{"arch": "uvit", "model": "text-conditioned image flow-matching model", "dataset": "regions of photos with short descriptions (Visual Genome)", "train_examples": 50862, "image_size": 32, "horizontal_flip": true, "conditioning": "text", "objective": "flow_matching", "cond_dim": 192, "tokenizer": "word", "vocab_size": 6471, "text_encoder_width": 128, "text_encoder_layers": 10, "text_encoder_norm": "layernorm", "text_encoder_norm_position": "pre", "text_encoder_activation": "gelu_tanh", "text_encoder_mlp_ratio": 4, "text_encoder_head_dim": 32, "text_encoder_fused_qkv": true, "text_encoder_bias": "all", "text_encoder_qk_norm": false, "text_encoder_layer_scale_init": 0.1, "text_encoder_parallel_block": false, "text_encoder_inner_norm": false, "text_encoder_moe": "top_k", "text_encoder_num_experts": 64, "text_encoder_moe_every": 2, "text_encoder_expert_mlp_ratio": 0.5, "text_encoder_experts_per_token": 2, "text_encoder_shared_expert": false, "text_encoder_positions": "sincos", "cond_dropout": 0.1, "logit_normal_time": false, "norm": "layernorm_no_bias", "norm_position": "pre", "activation": "gelu_tanh", "head_dim": 48, "fused_qkv": true, "qk_norm": false, "parallel_block": false, "dropout": 0.05, "inner_norm": false, "moe": "soft", "num_experts": 8, "moe_every": 1, "expert_mlp_ratio": 1, "slots_per_expert": 2, "shared_expert": true, "patch_size": [4, 4], "layers": 6, "width": 160, "positions": "learned", "residual_init": "scaled_by_depth", "optimizer": "adamw", "lr": 0.0026, "beta1": 0.9, "beta2": 0.98, "eps": 1e-10, "grad_clip": 5.0, "ema_decay": 0.999, "steps": 6500, "batch_size": 64, "epochs": 8.2, "lr_schedule": "cosine", "final_lr_fraction": 0.01, "warmup_steps": 320, "weight_decay": 0.0}
Rows from block 6 of the text encoder of a small text-conditioned image flow-matching model, named by matrix and row number. Rows with one number belong to one neuron. Each number is 128 + 32 x the weight over its row's rms, rounded and kept within 0 to 255. All counts start at 0. Numbers have three digits each.
After each neuron's rows are labels from the 100 texts, of 14976, where the neuron reaches its highest value: "fires on" is the input token at the peak. Only what is clearly more common there than usual is listed. The data: regions of photos with short descriptions (Visual Genome). In brackets: how many of the 100, against the usual share in percent.
# fc1: MLP up (text_encoder.blocks.6.mlp.fc1.weight, 512x128), inputs 0-42
# fc2: MLP down (text_encoder.blocks.6.mlp.fc2.weight, 128x512, transposed), outputs 0-42

fc1.220:137174157133093131155156132129074153141120177076121060185142110146127098082159140109154109155143145154141201134053202126149150090
fc2.220:114105135027081102037155127117163140086140169141066142100109111076129131126130099144100119111118081078108135148092174079107137157
fires on: "a" (53 vs 5.8); "wall" (9 vs 0.3)

fc1.375:122124098150107122055128085131081155147131162150253187147108167127143106210048115125164138152164087177158151129084110103123097069
fc2.375:119158119125124230181129080131144102128122120113030076133133105131152137026103154141171131135105131153117119117109125107115099139
fires on: "tree" (97 vs 0.3)

fc1.321:158107135189107149098174116141091146088120091131108146122082150128175115055125160158167153148126115125126129183100077143081148082
fc2.321:158095126063128097114151158123148193113165187120158118184112182128138191202188162104045111142134145119089128128114150127138151136
fires on: "black" (78 vs 1); "man" (12 vs 1)

fc1.182:145162126107152129064076122085133138128163174136220125130094162147171137151111108109146089119149141138106154166112176115111094096
fc2.182:112114129151136198153133118175098169113097077139060101178126139136137139081089094145078136136146080171135105159121108154093114120
fires on: "tree" (76 vs 0.3); "standing" (21 vs 0.2)

fc1.408:156152149116137102084147089065065179155146144109179210139149108154118155104078114103102105158203106135195107102118145131125142096
fc2.408:136092130158117203171153133163112158112146126136123065134113138138147122127152151152050140116118094115103097128117150133113128139
fires on: "train" (51 vs 0.2); "tree" (45 vs 0.3)

fc1.381:094090094142099126154132166078152214142154080144164142162141137166099053076126093163131120133149108116120148153136100093117125137
fc2.381:171173076124090106127097141131156125222107145135132078113192098182152118127153106128148128165138163124130119101129120193122100109
fires on: "red" (40 vs 0.6); "orange" (17 vs 0.2); "fruit" (15 vs 0); "cake" (7 vs 0.1)

fc1.332:151149175127155163065085094130113141114088113123215178150108079120142126136074127150108190116176185081135147106090156139148115142
fc2.332:116153136160132151181191151142133104166089155115063070132137132104140132124174111113199122127147097142082109112125166166080125110
fires on: "woman" (31 vs 0.5); "jeans" (27 vs 0.1); "car" (14 vs 0.1)

fc1.404:091181187127145094084122162111097136143123088099107142129187159127180111152093058128116112126131123121133170206140108082118117102
fc2.404:124144130161156124210116180131130157146134140153159074114075189162073146114170140116101147146143126108131156097114150132135165149
fires on: "in" (19 vs 1.7); "metal" (13 vs 0.1); "dog" (9 vs 0.2)

fc1.98:120105166167107135153134177127179077119116097066089090031105125144118137054167148156135137116102119144144124109132111208135181135
fc2.98:125128119072105071029106188168189160149120148128114062124137139161158085150144121165136156123159139145152124084133135173115141122
fires on: "orange" (67 vs 0.2); "plate" (33 vs 0.2)

fc1.257:106183122137118075124134109133070224119134148164153163131124135188099118099160115152099148136155099150141129120102147156163193083
fc2.257:137122140177126178163092152090164133106123154138130098137102158070124159161163116151113151137128112100118105128118128119118135123
fires on: "man" (91 vs 1)

fc1.133:046059132086092196101146111102128110138084156134133210117118142126112153132085111099111151150087112112133121139100141184154109117
fc2.133:072145116137182136150102102138076113085100056149144194164152131216152172117093079103090139134151124174137141126185083091127106099
fires on: "motorcycle" (44 vs 0.1); "person" (29 vs 0.4); "hand" (11 vs 0.1)

fc1.241:067122154117121117089141105121022144136121120082128126161070111117151132141069157087122110167101116119118116166111111115158146104
fc2.241:118112103148142146132131165101157120096165149120146074107120137111143171123160158142096124137139140104137129120108161130113132149
fires on: "black" (73 vs 1); "motorcycle" (16 vs 0.1)

fc1.271:045112104104097179145158140074083188147180143189107056074117127111101113069179120099122144073142145088152127171086131168176174119
fc2.271:162125108120151073109126126097235162138122178097140110105114138093123149150100144161158109174081155162098118099075130085207128123
fires on: "plate" (48 vs 0.2); "grass" (42 vs 0.2)

fc1.419:150173131120093144131147114117080131155128100170211133159128138109107121144160093097121117129123104165111179154126093157116143200
fc2.419:123093104161145184111108099054115082093097137119085192176094108163112176102080102100125123144150174086182143127175094086123128156
fires on: "hand" (10 vs 0.1); "dark" (7 vs 0.2)

fc1.402:155090137138164129160142139089170095132162129063042098136139119117083105084102148119183127135103099162136145093159161105130166118
fc2.402:120137160091135053138122188114113114146117090154178080065160166173135128155138121151097101132156086060156112131168132174094110141
fires on: "red" (94 vs 0.6)

fc1.420:168157123101127084147144113089168194121150118083133088125155082140095061131180142074094151147116104143122101148188139132160149112
fc2.420:131129128138178139124160134100101089163145106106120147107107184130206102132107000189133125134155064174184117169184151131094128104
fires on: "man" (39 vs 1); "bus" (29 vs 0.2); "blue" (28 vs 0.7)

fc1.490:125194099104153159081136118168107105127192172138170167125133124141147108219051123106107166139130171151167138148074118105101156133
fc2.490:143103131135119173137145106033092119138060139066122146157116095157163158114127131115112146135154111110166125127134088143167103127
fires on: "woman" (38 vs 0.5); "jeans" (24 vs 0.1); "blue" (22 vs 0.7); "bus" (10 vs 0.2)

fc1.374:121140098134143141088119127145106075118139153137178164109147142111101093121107116112175153108113126069106148141107125134089166148
fc2.374:091161096130136148138118132099071133064170099126112153205146104145105124154125068097159179132150100141185115143168099120137104142
fires on: "shoes" (34 vs 0.1)

fc1.224:127167170114175138062112116155122148158165155110209190111130145114120144154098079091122119134138151113106115154132115177134107128
fc2.224:120083139169160195157132093108076120082112095106103138204131094168121150094100123095079117156120075182180119159146084097110101119
fires on: "motorcycle" (25 vs 0.1); "train" (12 vs 0.2); "jeans" (11 vs 0.1); "bus" (8 vs 0.2)

fc1.10:157132108127200158168108114046098095176071119173134110091124072124130170164186160151194127180145166139094130075146085153095181108
fc2.10:190178101120174091072110107146188123087170162116117078117096128130148125120092202137144116175159124099128121105112121150097105142
fires on: "red" (72 vs 0.6); "orange" (25 vs 0.2)

fc1.365:133151160093108136087123122142067138113128136072193200185119115101126119167086116149113097093128096094160124114123103089165088131
fc2.365:130124104188151159167084105154155127116124109128051033088140146109118151074141138121120141122119164128127141114119143113113155114
fires on: "girl" (16 vs 0.2); "tree" (8 vs 0.3)

fc1.417:141157157133115118119136111100092136151130140166169149157135139131167083173075135105160162146117138074106174089105159144103102169
fc2.417:102121128147121191160191117024105117079122160125095184175112069080140143111116111115158144100155096136161131137152092115141127160
fires on: "<end>" (34 vs 13.8); "one" (7 vs 0.1); "purple" (7 vs 0.1)

fc1.38:116113147108134106110177138102071132133145107097199138148145138129162126175124110087129122194121089160118154165070149157129061117
fc2.38:136116114172126199163135112182142134103123098119081075113121120108129121077118129149099141102112095118119120110151143110079150146
fires on: "tree" (98 vs 0.3)

fc1.511:099148165107146135150115103147092157104111133076205172150124201146144110120031164128128103076158125113102134176093144089169045081
fc2.511:109178103156123206126126051116135150134160110119066080163195125103126159084123136130121118125154094135142094104159090087107126149
fires on: "tree" (57 vs 0.3); "blue" (19 vs 0.7); "jeans" (15 vs 0.1)

fc1.37:131079151134109145063124100105077135105126086147211171150158105106134068182072116149138116100071148096111172113107103158067143094
fc2.37:131116099113081160138130117152188120130136158115073081140123131146150167052112168105116154123154144153100137140112119124134104102
fires on: "plant" (9 vs 0)

fc1.157:127151181188174105130146146091136129120113146143121169145100148196126105192072172086140178082141156127169153144091110141143126040
fc2.157:127103191087101145129154155163150190150121141150159061128120160144135149068129096139121141120127097104065128117100202147078118106
fires on: "black" (94 vs 1)

fc1.39:107160121099120141211199121077121175140160100112091114083185107163096123083185139119188153164098134183141126153121141113116162087
fc2.39:148084127105146070090097161161204152096094197101145110157130140124130141190132168117111076159115131117091116140114123087164128122
fires on: "grass" (100 vs 0.2)

fc1.460:119106152095106156166178125119059124081131139090141200172100129128106129151149099178109180115167099112090144160131131127117071146
fc2.460:074180102150095151112103149103104114095154108132136133140152097135134153116081083126140157164091109205085150107131075065109117127
fires on: "woman" (23 vs 0.5); "using" (8 vs 0); "black" (7 vs 1)

fc1.296:182142176061099134146090106088066156142136137139053071114188139113069186083201129131094128103102185142117214117092139182164106157
fc2.296:129141102203156123163142146104126118132082123139191128137128121150145090187084158084196184155129101150127109125105094133125128136
fires on: "grass" (100 vs 0.2)

fc1.426:186132183105192120087144138084059179166161136086204128145125155168143180167056147122172083173179136101107141159099101146118131103
fc2.426:100140158166108192120150099143161131118113140133080063151141094121153109062117114118091138114149133150092090118113141144120098130
fires on: "train" (45 vs 0.2); "tree" (33 vs 0.3); "sitting" (10 vs 0.2)

fc1.262:132186111154131193102094146090093131134102114086153122103081182136096107135067159137129091138175074101117154127150135163086184110
fc2.262:109111129165157101189131153161157137101187148130137109155094162160123158135169111123083114126141121105110129119107152121108146147
fires on: "in" (93 vs 1.7)

fc1.144:148201160149137133134115094180076128094128112115124096148158115098132136145125094151110179146127128159084162121102083142168118128
fc2.144:129100143148147108156095149125132139095167158127138086126093124129111147104143106114087108140149157087096137128100158136097190113
fires on: "grass" (66 vs 0.2); "green" (11 vs 0.6); "zebra" (7 vs 0.1)

fc1.340:138168173141100174133176147114113088104138085116199145199119110221160132194100129160126131183134101173127145179141146144132081114
fc2.340:145102161143131184099171113161145144132127145141062099146144089170122150051096155114127133098133076107083145146142140137109120120
fires on: "bus" (25 vs 0.2); "jeans" (13 vs 0.1); "hand" (9 vs 0.1)

fc1.3:150087105125116105076115144148112190079143178194129107077163134133131140081114140098103166109165131110149108072134137106162171133
fc2.3:137083124126185145136146112151103138198092082078144176104097143096214086146115150103102163170128179156133132179185094106140139121
fires on: "blue" (95 vs 0.7)

fc1.214:142081158132132143148128144122117136189115100157014109065119157137108096021168097137180154103164123126112116132166126139142185124
fc2.214:108146118070148022099146173136134136085113160135228154164168099128134096207121133110116134126122085109078112128147119113141134136
fires on: "orange" (86 vs 0.2); "plate" (14 vs 0.2)

fc1.338:095198163100131143116114099135103145138150159138234201143143124137148140181098100185127095120152128131127125117120100151100097111
fc2.338:141094109173125176161114089199140136099132108147063066145127144139139127049130148135107142124128148138128115109141147134108098138
fires on: "jeans" (42 vs 0.1); "tree" (25 vs 0.3)

fc1.66:129199175113138128126105126183080160128168142139191232187149118137173120126079104146102122121112140115158142102135149107131094112
fc2.66:130122114182141183188108121159154121101137125123090045105123172123127148104166132141139171106127107101109108104157137109116130131
fires on: "girl" (51 vs 0.2); "tree" (18 vs 0.3); "woman" (7 vs 0.5)

fc1.122:145104141075134134122187121131144115168096112169130129094190110135134173109077132121118084133157147072111134117132105148121137182
fc2.122:079116122155209162106121118125090093147071107083138148185158143153137136128105115128085129155168144176159152108156051099131103118
fires on: "girl" (35 vs 0.2); "motorcycle" (23 vs 0.1); "person" (23 vs 0.4)

fc1.303:096142170099161102145137105112111166175120124178122194114116109172161143113026154150146110123096072110174169100182170133160129112
fc2.303:137147155129156161129155089169121183151060070130141113206180163163160146120155117131092134131145142112140098166158128129120083087
fires on: "black" (53 vs 1); "jeans" (42 vs 0.1)

fc1.95:123080128119116110105148095075108125066080195115132109056148126164159107126190109147095144131122125103108065143115183087155157112
fc2.95:154148124135175145123106140212103123117082089087138136133137036191153155138136222146060131159083160115122135152138063091094136114
fires on: "red" (44 vs 0.6); "is" (29 vs 2.3)

fc1.396:098153113138112148174105115154113110130101163165103085144130161100128126067091118211161090108111115130155118122119132130072171055
fc2.396:176099140103157096121097119119156124122139194113138093065135082153176152151189162174102104147084164127118121152068091100172128115
fires on: "sky" (87 vs 0.3)

fc1.152:122134121152110137140186119114123141136151127132035095050120139164112091070203144100106113112158151148114149095053080197108178138
fc2.152:148085123088118066118160188145122147203150157142217160181109129133141118199127143106162154131149097134074119123137142167142127123
fires on: "grass" (42 vs 0.2); "bus" (30 vs 0.2); "green" (25 vs 0.6)

fc1.34:134135161181134137153109107124108162129163068133050129109149121114138143085205105115143133085134132165105183153130094147136129119
fc2.34:159091118055139060119157192104214160147112177111161098124119153123117173170123139131109118160074148159101147129101147138169166113
fires on: "grass" (91 vs 0.2); "green" (9 vs 0.6)

fc1.22:171147192157158137181136155165159140151154092107048052043155152096112122024155114150170124125092090114127134110124138104169185121
fc2.22:133119104072107029088116170110183120086103135106170109115156142184142115162117158158114142156128126152086125114111145137088115088
fires on: "orange" (91 vs 0.2); "pizza" (8 vs 0.1)

fc1.467:137114167119150091097123127119139127051092145096189143220125082081125149237091163071059122125095110129141110159112142195106111124
fc2.467:152101128151106188170111117100090129109132086138116146096119085113152134040124141108143141202052163162170150136080117029083120109
fires on: "train" (35 vs 0.2); "tree" (26 vs 0.3); "bus" (19 vs 0.2)

fc1.196:082087158166156194151146129145110047087079110098172152138130165123116112181140113057091094139113096077184176101123139136073082133
fc2.196:106135142093063127052161167154193176136118155126084142172141161148147170066137150097137128122175097074038139108106117129080123134
fires on: "the" (87 vs 5)

fc1.282:089091175134126114085116137131087151080151151127169139179150135138125112231097099165147127121117143145113181130100139117152113137
fc2.282:118118110176139166168114150165157152115169112140114084093132158114143146099170127145070139130123087103133126134122132093079138129
fires on: "jeans" (38 vs 0.1); "train" (29 vs 0.2); "bus" (19 vs 0.2)

fc1.197:130220127167157169105097104148097125148109127096234127181192142092107134151070141136109164099106085122152080111104135135155113116
fc2.197:129125122137122212133136092111133106115109138115053101154104095188160117066121173139137136163099172193110138162076086120098111115
fires on: "woman" (49 vs 0.5)

fc1.448:102140097132109127143114187161187079140143121178117112105148115113129154090077154116116121167109145151178145151102116081119119126
fc2.448:110162122123106106109101113063114178057118114151151117125156118185148162172135132152118109152082095134135115116121106135125139116
fires on: "color" (16 vs 0.1); "bus" (15 vs 0.2)

fc1.138:105171162130149133187121103108119128143083128031083089156143183117139117132154130096138160147123168121158209151100158113136115109
fc2.138:142119179053103107044107145117150148091108140152091111116145055174153153106137143144138126176062179127062155138093162126115154123
fires on: "a" (26 vs 5.8); "is" (18 vs 2.3); "of" (10 vs 2); "wall" (9 vs 0.3)

fc1.389:120158127134115069151168156127128119116111176134086110112136192124200162139168141087102112105082112138159103163102118119137128073
fc2.389:160081142126175137120126139165185155126111131100143110140063149103112107120114175180113156129103095116157139149146140132100114136
fires on: "plate" (71 vs 0.2); "pizza" (9 vs 0.1)

fc1.391:179096085114092165114100059119124134134111156122045067054128107111077118106092119119148205152181084128082181098138125138142138152
fc2.391:142140111095138076106102179091172156038069144129132124095163120175163164143147131113102153133090131136146131108119104105087083150
fires on: "white" (39 vs 1.6); "grass" (20 vs 0.2); "green" (14 vs 0.6)

fc1.188:105111099109116174089165080125150145161199164131181114080145104126095085098072126137123128121070098167137118107070076172159147129
fc2.188:107069161136131142140106138100091110186081113133117161172168103190160153130113062147111113146175180171101119172194072086133083094
fires on: "in" (80 vs 1.7)

fc1.16:104120181129144146138153155147141162142135135026051101097146150123138154060190085125097137150112125110118195175092169120126180124
fc2.16:131102160000086028063118155101103159103118150152161141153123123151120133156132129113141140136125136130120144155139173152125122124
fires on: "orange" (41 vs 0.2); "pizza" (32 vs 0.1); "bus" (15 vs 0.2)

fc1.258:186104160125187101144111099077116139107096094118108113062190107137058185127124157151152184147115157127174124141136102115164147128
fc2.258:124141095120162121066124133124197144191138125112121056101124180114150087082150162168139111119193104131150125115132107157123113139
fires on: "of" (16 vs 2); "stack" (8 vs 0)

fc1.113:137122121130132093122116128104145091178082168187009117115137138129091158052169090137144151147073102151173146114146134171134137127
fc2.113:123148114099103122127096169117118132126066167101189076061135083104135175193101129155084155070112084115131112129141074101091110122
fires on: "color" (23 vs 0.1); "red" (18 vs 0.6)

fc1.311:157145120164125108092134138104176118112064178143117140155142123141179115085214112179158114192147155175099149097188133153155145126
fc2.311:155104134120188141135146121129107139042087150134138143086099135208185142126129190087108127069113095126107122108184120166117140139
fires on: "snow" (91 vs 0.2)

fc1.466:099134158142147069117116077088134127100160139110113131121102166198133160038070142107198115167183103157140135194107142097139132128
fc2.466:131122123101179160105171133101102173107109170073172120193129177138145155199157136135040174102149119129114139101126070110131125079
fires on: "man" (52 vs 1); "motorcycle" (36 vs 0.1); "black" (11 vs 1)

fc1.435:181107139153124105155157156131141136108130141126034081012119160133163135014142135106114087154151154163127120125125102187154195126
fc2.435:120127094055155048120142198120126109131103094096215121145164105109142123220161131150127162151164088105149096120128089113058102099
fires on: "orange" (80 vs 0.2); "plate" (13 vs 0.2)

fc1.94:189139126105171183094133155112131170089080120117124108130180122161130153185090122132153108139168169150138071154152102105167152120
fc2.94:153138127138147129131105114132138113171118130120118111127102087108140125073115193075161154160086131090068121174098082134202113150
fires on: "of" (52 vs 2); "tiles" (18 vs 0); "towel" (8 vs 0)

fc1.168:108141105113148162138172083086102148118152161175050114079133152140185119198099083135119105150215148055129124164127112124140179097
fc2.168:173093138119110101130123119107157159155085155103157146103160150144147118114163135085099110167117202158093124111099125143191106133
fires on: "ground" (37 vs 0.2)

fc1.106:155100127157147085123138085138096114145143155110255171199104076107141130188128085117142114137144131180123133174139143137174090146
fc2.106:125152133169104255133134079142121097157122137117037096141118108137155109032081126124169125187140137140125119132071119099136107118
fires on: "tree" (61 vs 0.3); "girl" (15 vs 0.2)

fc1.13:130189121123189156143122124120139111132123053177248164168051133117079140165032169103116142121101102083135117172121133117140113083
fc2.13:134171125159117199120117073166127114130129125140057121161134129151175127043136089105174089198112168168142150117123103059068092111
fires on: "hand" (14 vs 0.1); "bus" (12 vs 0.2); "tree" (9 vs 0.3); "girl" (7 vs 0.2)

fc1.210:097137153162132150082094196135137092120131099193207132124147146148091125109055121155196109110102136139106135170145132130105113098
fc2.210:110172135105176162130177097137103166143090091108091119205158174118167141122147119160088113146186071126136094095162099126121095139
fires on: "train" (47 vs 0.2); "blue" (37 vs 0.7); "jeans" (7 vs 0.1)

fc1.45:136167141116107104100138139151129117111133130168194224168181110096098103215066141074079106154132166149202163179146137145114072143
fc2.45:109175133169133222179092086130108105144106076123107114118165143173169149027098153136170114175102129160134143119114115089088094109
fires on: "bus" (21 vs 0.2); "train" (20 vs 0.2); "tree" (18 vs 0.3); "blue" (17 vs 0.7)

fc1.47:158165134149144175126088124157168165118146116156037087052146188106134165043200150118159132149164146133090175136116136157170187160
fc2.47:102114124058134004139120172139109115106117153139217151140136112136130121212124159118147163135122115112104112114126115097155139126
fires on: "orange" (60 vs 0.2); "sky" (16 vs 0.3); "grass" (12 vs 0.2); "plate" (8 vs 0.2)

fc1.159:156115177155151039146141136138135128117135108118159119142105158168161107097154103130146095191120119073177124151105134078158121110
fc2.159:166154131119182130115206138140172131148111167117129078162116132099166118114160159172094112193150083117146124080160172154089108084
fires on: "red" (99 vs 0.6)

fc1.327:091151152112163144134162142127055168100162118094193153144141117166143157145054132131120124088094084144119144134111127158131080113
fc2.327:124129115186111164164127141158173116096144148106089070106144125106102148099169128138113131095152115098092137097145135100087161127
fires on: "train" (33 vs 0.2); "people" (20 vs 0.2); "jeans" (14 vs 0.1); "backpack" (10 vs 0)

fc1.127:101142159123140086179167097153086177084107116148193138225123114153114110161071064128080158136152130107150089118105134104116146111
fc2.127:115177114146153167126188119084074105144127104113130125125160060148163133144144116077149137180121186114158120077142098115082126129
fires on: "jeans" (53 vs 0.1); "blue" (47 vs 0.7)

fc1.173:064091137089141141146106098176169120105116127182117067145163112181148115100070110077107083110082188109153138175125140089147099091
fc2.173:157080130125107098156180171085165145140126188115127137119159125164201094151157107151171152076095122122097122192170205130107108118
fires on: "grass" (100 vs 0.2)

fc1.322:174207111089060139119108203129107090124112126065084105076144123150137121107143153132145147124130083126124118090124175109130124116
fc2.322:123167097133057116112155111126130092181118163098152048117203132082191145157112167156153107101097112173137131079156131119097097138
fires on: "blue" (67 vs 0.7); "bus" (31 vs 0.2)

fc1.471:117099087163161110067093114135114130156079075123144155217163084146158153110061157095211111110097130148129165169067108108094143129
fc2.471:138137204085076140096147173138153163173129148151132128076134182188172165127121176120135104130169130136101141096133106121089106104
fires on: "green" (38 vs 0.6); "white" (37 vs 1.6)

fc1.207:118149132104155102153101156131139164158127144072114081138093131129146152117104111130161154152144143101078235142058134130110158104
fc2.207:151056130045082107065161157150133159087139113139056111138137132138150124093170109137137131141154088140184131129105185085100113144
fires on: "a" (45 vs 5.8); "on" (12 vs 3); "pizza" (8 vs 0.1)

fc1.203:087072100142135119132137133152124125067077154145100152122134120060087104086193205146143126053155128149178151126086085114149140166
fc2.203:103131131125063130112086140150120131157131128134160074077131169101185141172078178154151117160084127199110135058126089102125104130
fires on: "color" (24 vs 0.1); "poles" (12 vs 0); "ground" (7 vs 0.2)

fc1.202:136142140124143113166106131141106070127175179145228166220140148109107140157087141200131163168105136118134132164149122110129077138
fc2.202:109163123163208172123129111153131175098147088122090130158088062147072121099105092102140123172085148149139144087105137105098116138
fires on: "in" (21 vs 1.7)

fc1.274:102187161160109134150095156123109128129123168074229130111136137148143076088043087143072146101136113094080133121131149130100118077
fc2.274:145113123132208141133203139123142172020127101130091118125139058121093143136141094149099129131091129187123126128114120144093113129
fires on: "in" (83 vs 1.7)

fc1.314:129139145130107175149161146117142125091121116098061068073090131134131138070213115110144064111118092071114138103134094104113186141
fc2.314:098131133089165000101128182148130085101161113142183120110128136121133111178106107111125138155152107065114117121172134132106115132
fires on: "red" (58 vs 0.6); "orange" (39 vs 0.2)

fc1.135:096156161132128130162147123125138192138148134071111048135117132117147115091184148151126126142129142113132160177044188138160157090
fc2.135:155080143000109059022134167097117162118145158124098155123115116145101115106129136123107115093112101133123109153133149123113152122
fires on: "<end>" (61 vs 13.8); "wall" (11 vs 0.3); "green" (11 vs 0.6)

fc1.143:144135147146085143130160094120130103150160075171067073091180201147113134047163165133115125128116111123156122106160135129139177145
fc2.143:139117135077123062126143167128173130145131180106166129106145153164197111164110215208144121088089157120085090110146090119115124116
fires on: "grass" (100 vs 0.2)

fc1.6:096155150127181153163129134149105137139120161037117070129095091115110130115168115146149162134140165119135197164086199151125167100
fc2.6:123107119003102061033161141127125154114132139119074140140126187162137138117113098133105126112131111157148132118131179111128126140
fires on: "<end>" (49 vs 13.8); "of" (8 vs 2)

fc1.450:175089074106180094099082079110108168120145116092199131191136107154158161124165124098168148134068168129156106107109081114140129157
fc2.450:138096143149188143130157183101116104139163144108117111120118073115115109129098082115092203126101159195134147152117158062181130120
fires on: "red" (40 vs 0.6); "yellow" (26 vs 0.3)

fc1.477:181112069097132092111143167129109117112112098140201164196135127168086178223118123123044162095099198168110126184178122105080166127
fc2.477:123175103160181174144175118138060091152125150140113104174167087147131110122130140110153102218119098143169122106126140152129096121
fires on: "blue" (95 vs 0.7)

fc1.211:125149143127173113102145060167114113124137133107228142118119075142157121159109087119120109118139139120140144119118150142163126121
fc2.211:112119124148140212116161097116121116118090139108087128218149108138165143075107141104110120127164095130140114142158085096118110110
fires on: "woman" (33 vs 0.5); "jeans" (21 vs 0.1); "train" (18 vs 0.2); "tree" (9 vs 0.3)

fc1.349:122128074147163168148107118124120127100063103115045083116187138141149179090134147127129091121141150128094088123132112157164197109
fc2.349:173068132084122054131092146091169114157126176120184101059122156140168138151140151169119142109128096147111126165113093139174126128
fires on: "sky" (28 vs 0.3); "color" (13 vs 0.1); "orange" (10 vs 0.2); "plate" (7 vs 0.2)

fc1.418:189171106141160134130124119151169101142068143137107111124132107173144110103117174084156161134142179221146163095126141145126105055
fc2.418:156134135130119120122102122158139133242076216097104136106100149048113117130142184169119083110114099136148131169121120108124116157
fires on: "white" (88 vs 1.6); "color" (10 vs 0.1)

fc1.354:178135180111073079155103071157062104154141157123179157118179135082171128174117141156137157108134114086101106146075160138163126156
fc2.354:064137063149155221098162116087158098090079134081116163205131111139126113115112157093114163148148130165118136115163086096111103094
fires on: "girl" (51 vs 0.2); "people" (14 vs 0.2); "tree" (7 vs 0.3)

fc1.180:090118119137206133159086119082168099120109183114120090148149119150152149088182149158091163100104142169182186078137094111124123117
fc2.180:194176151123172108139147118146103101168138167089136082076103158168174132148123113149121074148179062110175113082113152171069124124
fires on: "blue" (87 vs 0.7); "bus" (13 vs 0.2)

fc1.116:086161198134139154168119157153135182126158155076111046121133126130135120127179113124101133136138152129146220141048179146147142085
fc2.116:130104159000114048083124135152108139135132138120083141121117138134144133124122135137164069112102123107136127112128143123119118129
fires on: "<end>" (28 vs 13.8); "bus" (24 vs 0.2); "with" (15 vs 1); "pizza" (14 vs 0.1)

fc1.266:091173154174126084117152113121120145090137112133189141179120100187107156173067155138086131118109119109105134120039120122153194107
fc2.266:127110197097119186122176184143127143160096156115117103149116150089152136129160095109115136118139070119087114161104162185073130116
fires on: "jeans" (55 vs 0.1); "tree" (36 vs 0.3); "train" (8 vs 0.2)

fc1.510:103162141088103110130189090068129178122157149065142083106171093154106149066121110139130137142184152160135157150061170145129119128
fc2.510:118109090098130132091161167145152132120098156129045117185122102080112120109153110133112143100155076146175116131116097083086112134
fires on: "man" (32 vs 1); "a" (30 vs 5.8); "at" (10 vs 0.2); "." (10 vs 1.8)

fc1.52:127183146087089189129136131118088108131188178108168166109127153104107140164114127139094167084060117117112164139076074150133099089
fc2.52:136140108203153127158112104124122118105110140123084077132132099130087122105143091124132165153149139145114108113160127114128171131
fires on: "the" (20 vs 5); "hat" (10 vs 0.1); "girl" (10 vs 0.2); "hand" (10 vs 0.1)

fc1.308:130085123107180126122140147167135118141148126170196105167178127137097074207085115117130164126125105090115138171135103138064066085
fc2.308:099097082143177151142137160103107120122161064145086126184122128107113080119138107080165155167101126137134137143104136097130157165
fires on: "green" (25 vs 0.6); "toilet" (13 vs 0.1); "the" (12 vs 5)

fc1.190:087150131116140153120121164135117145108146127080115163051146112135128125095076139143095104127136193177140120080072115121101096178
fc2.190:089174134132186132148145127095090112132090097124137124218133090110145150156125083100140162196149072188113117115169069147105111099
fires on: "blue" (27 vs 0.7); "lady" (18 vs 0.1); "signs" (13 vs 0); "tree" (10 vs 0.3)

fc1.270:139137108123119132120162143113099140142126151120169138151186140159072133085065166121114191085160127094092125130126101165178177176
fc2.270:110127137135119158094183112098122111164050116107127175165139101145136156174110132143132171133204169176130137108125080100122066101
fires on: "motorcycle" (62 vs 0.1); "player" (20 vs 0.1)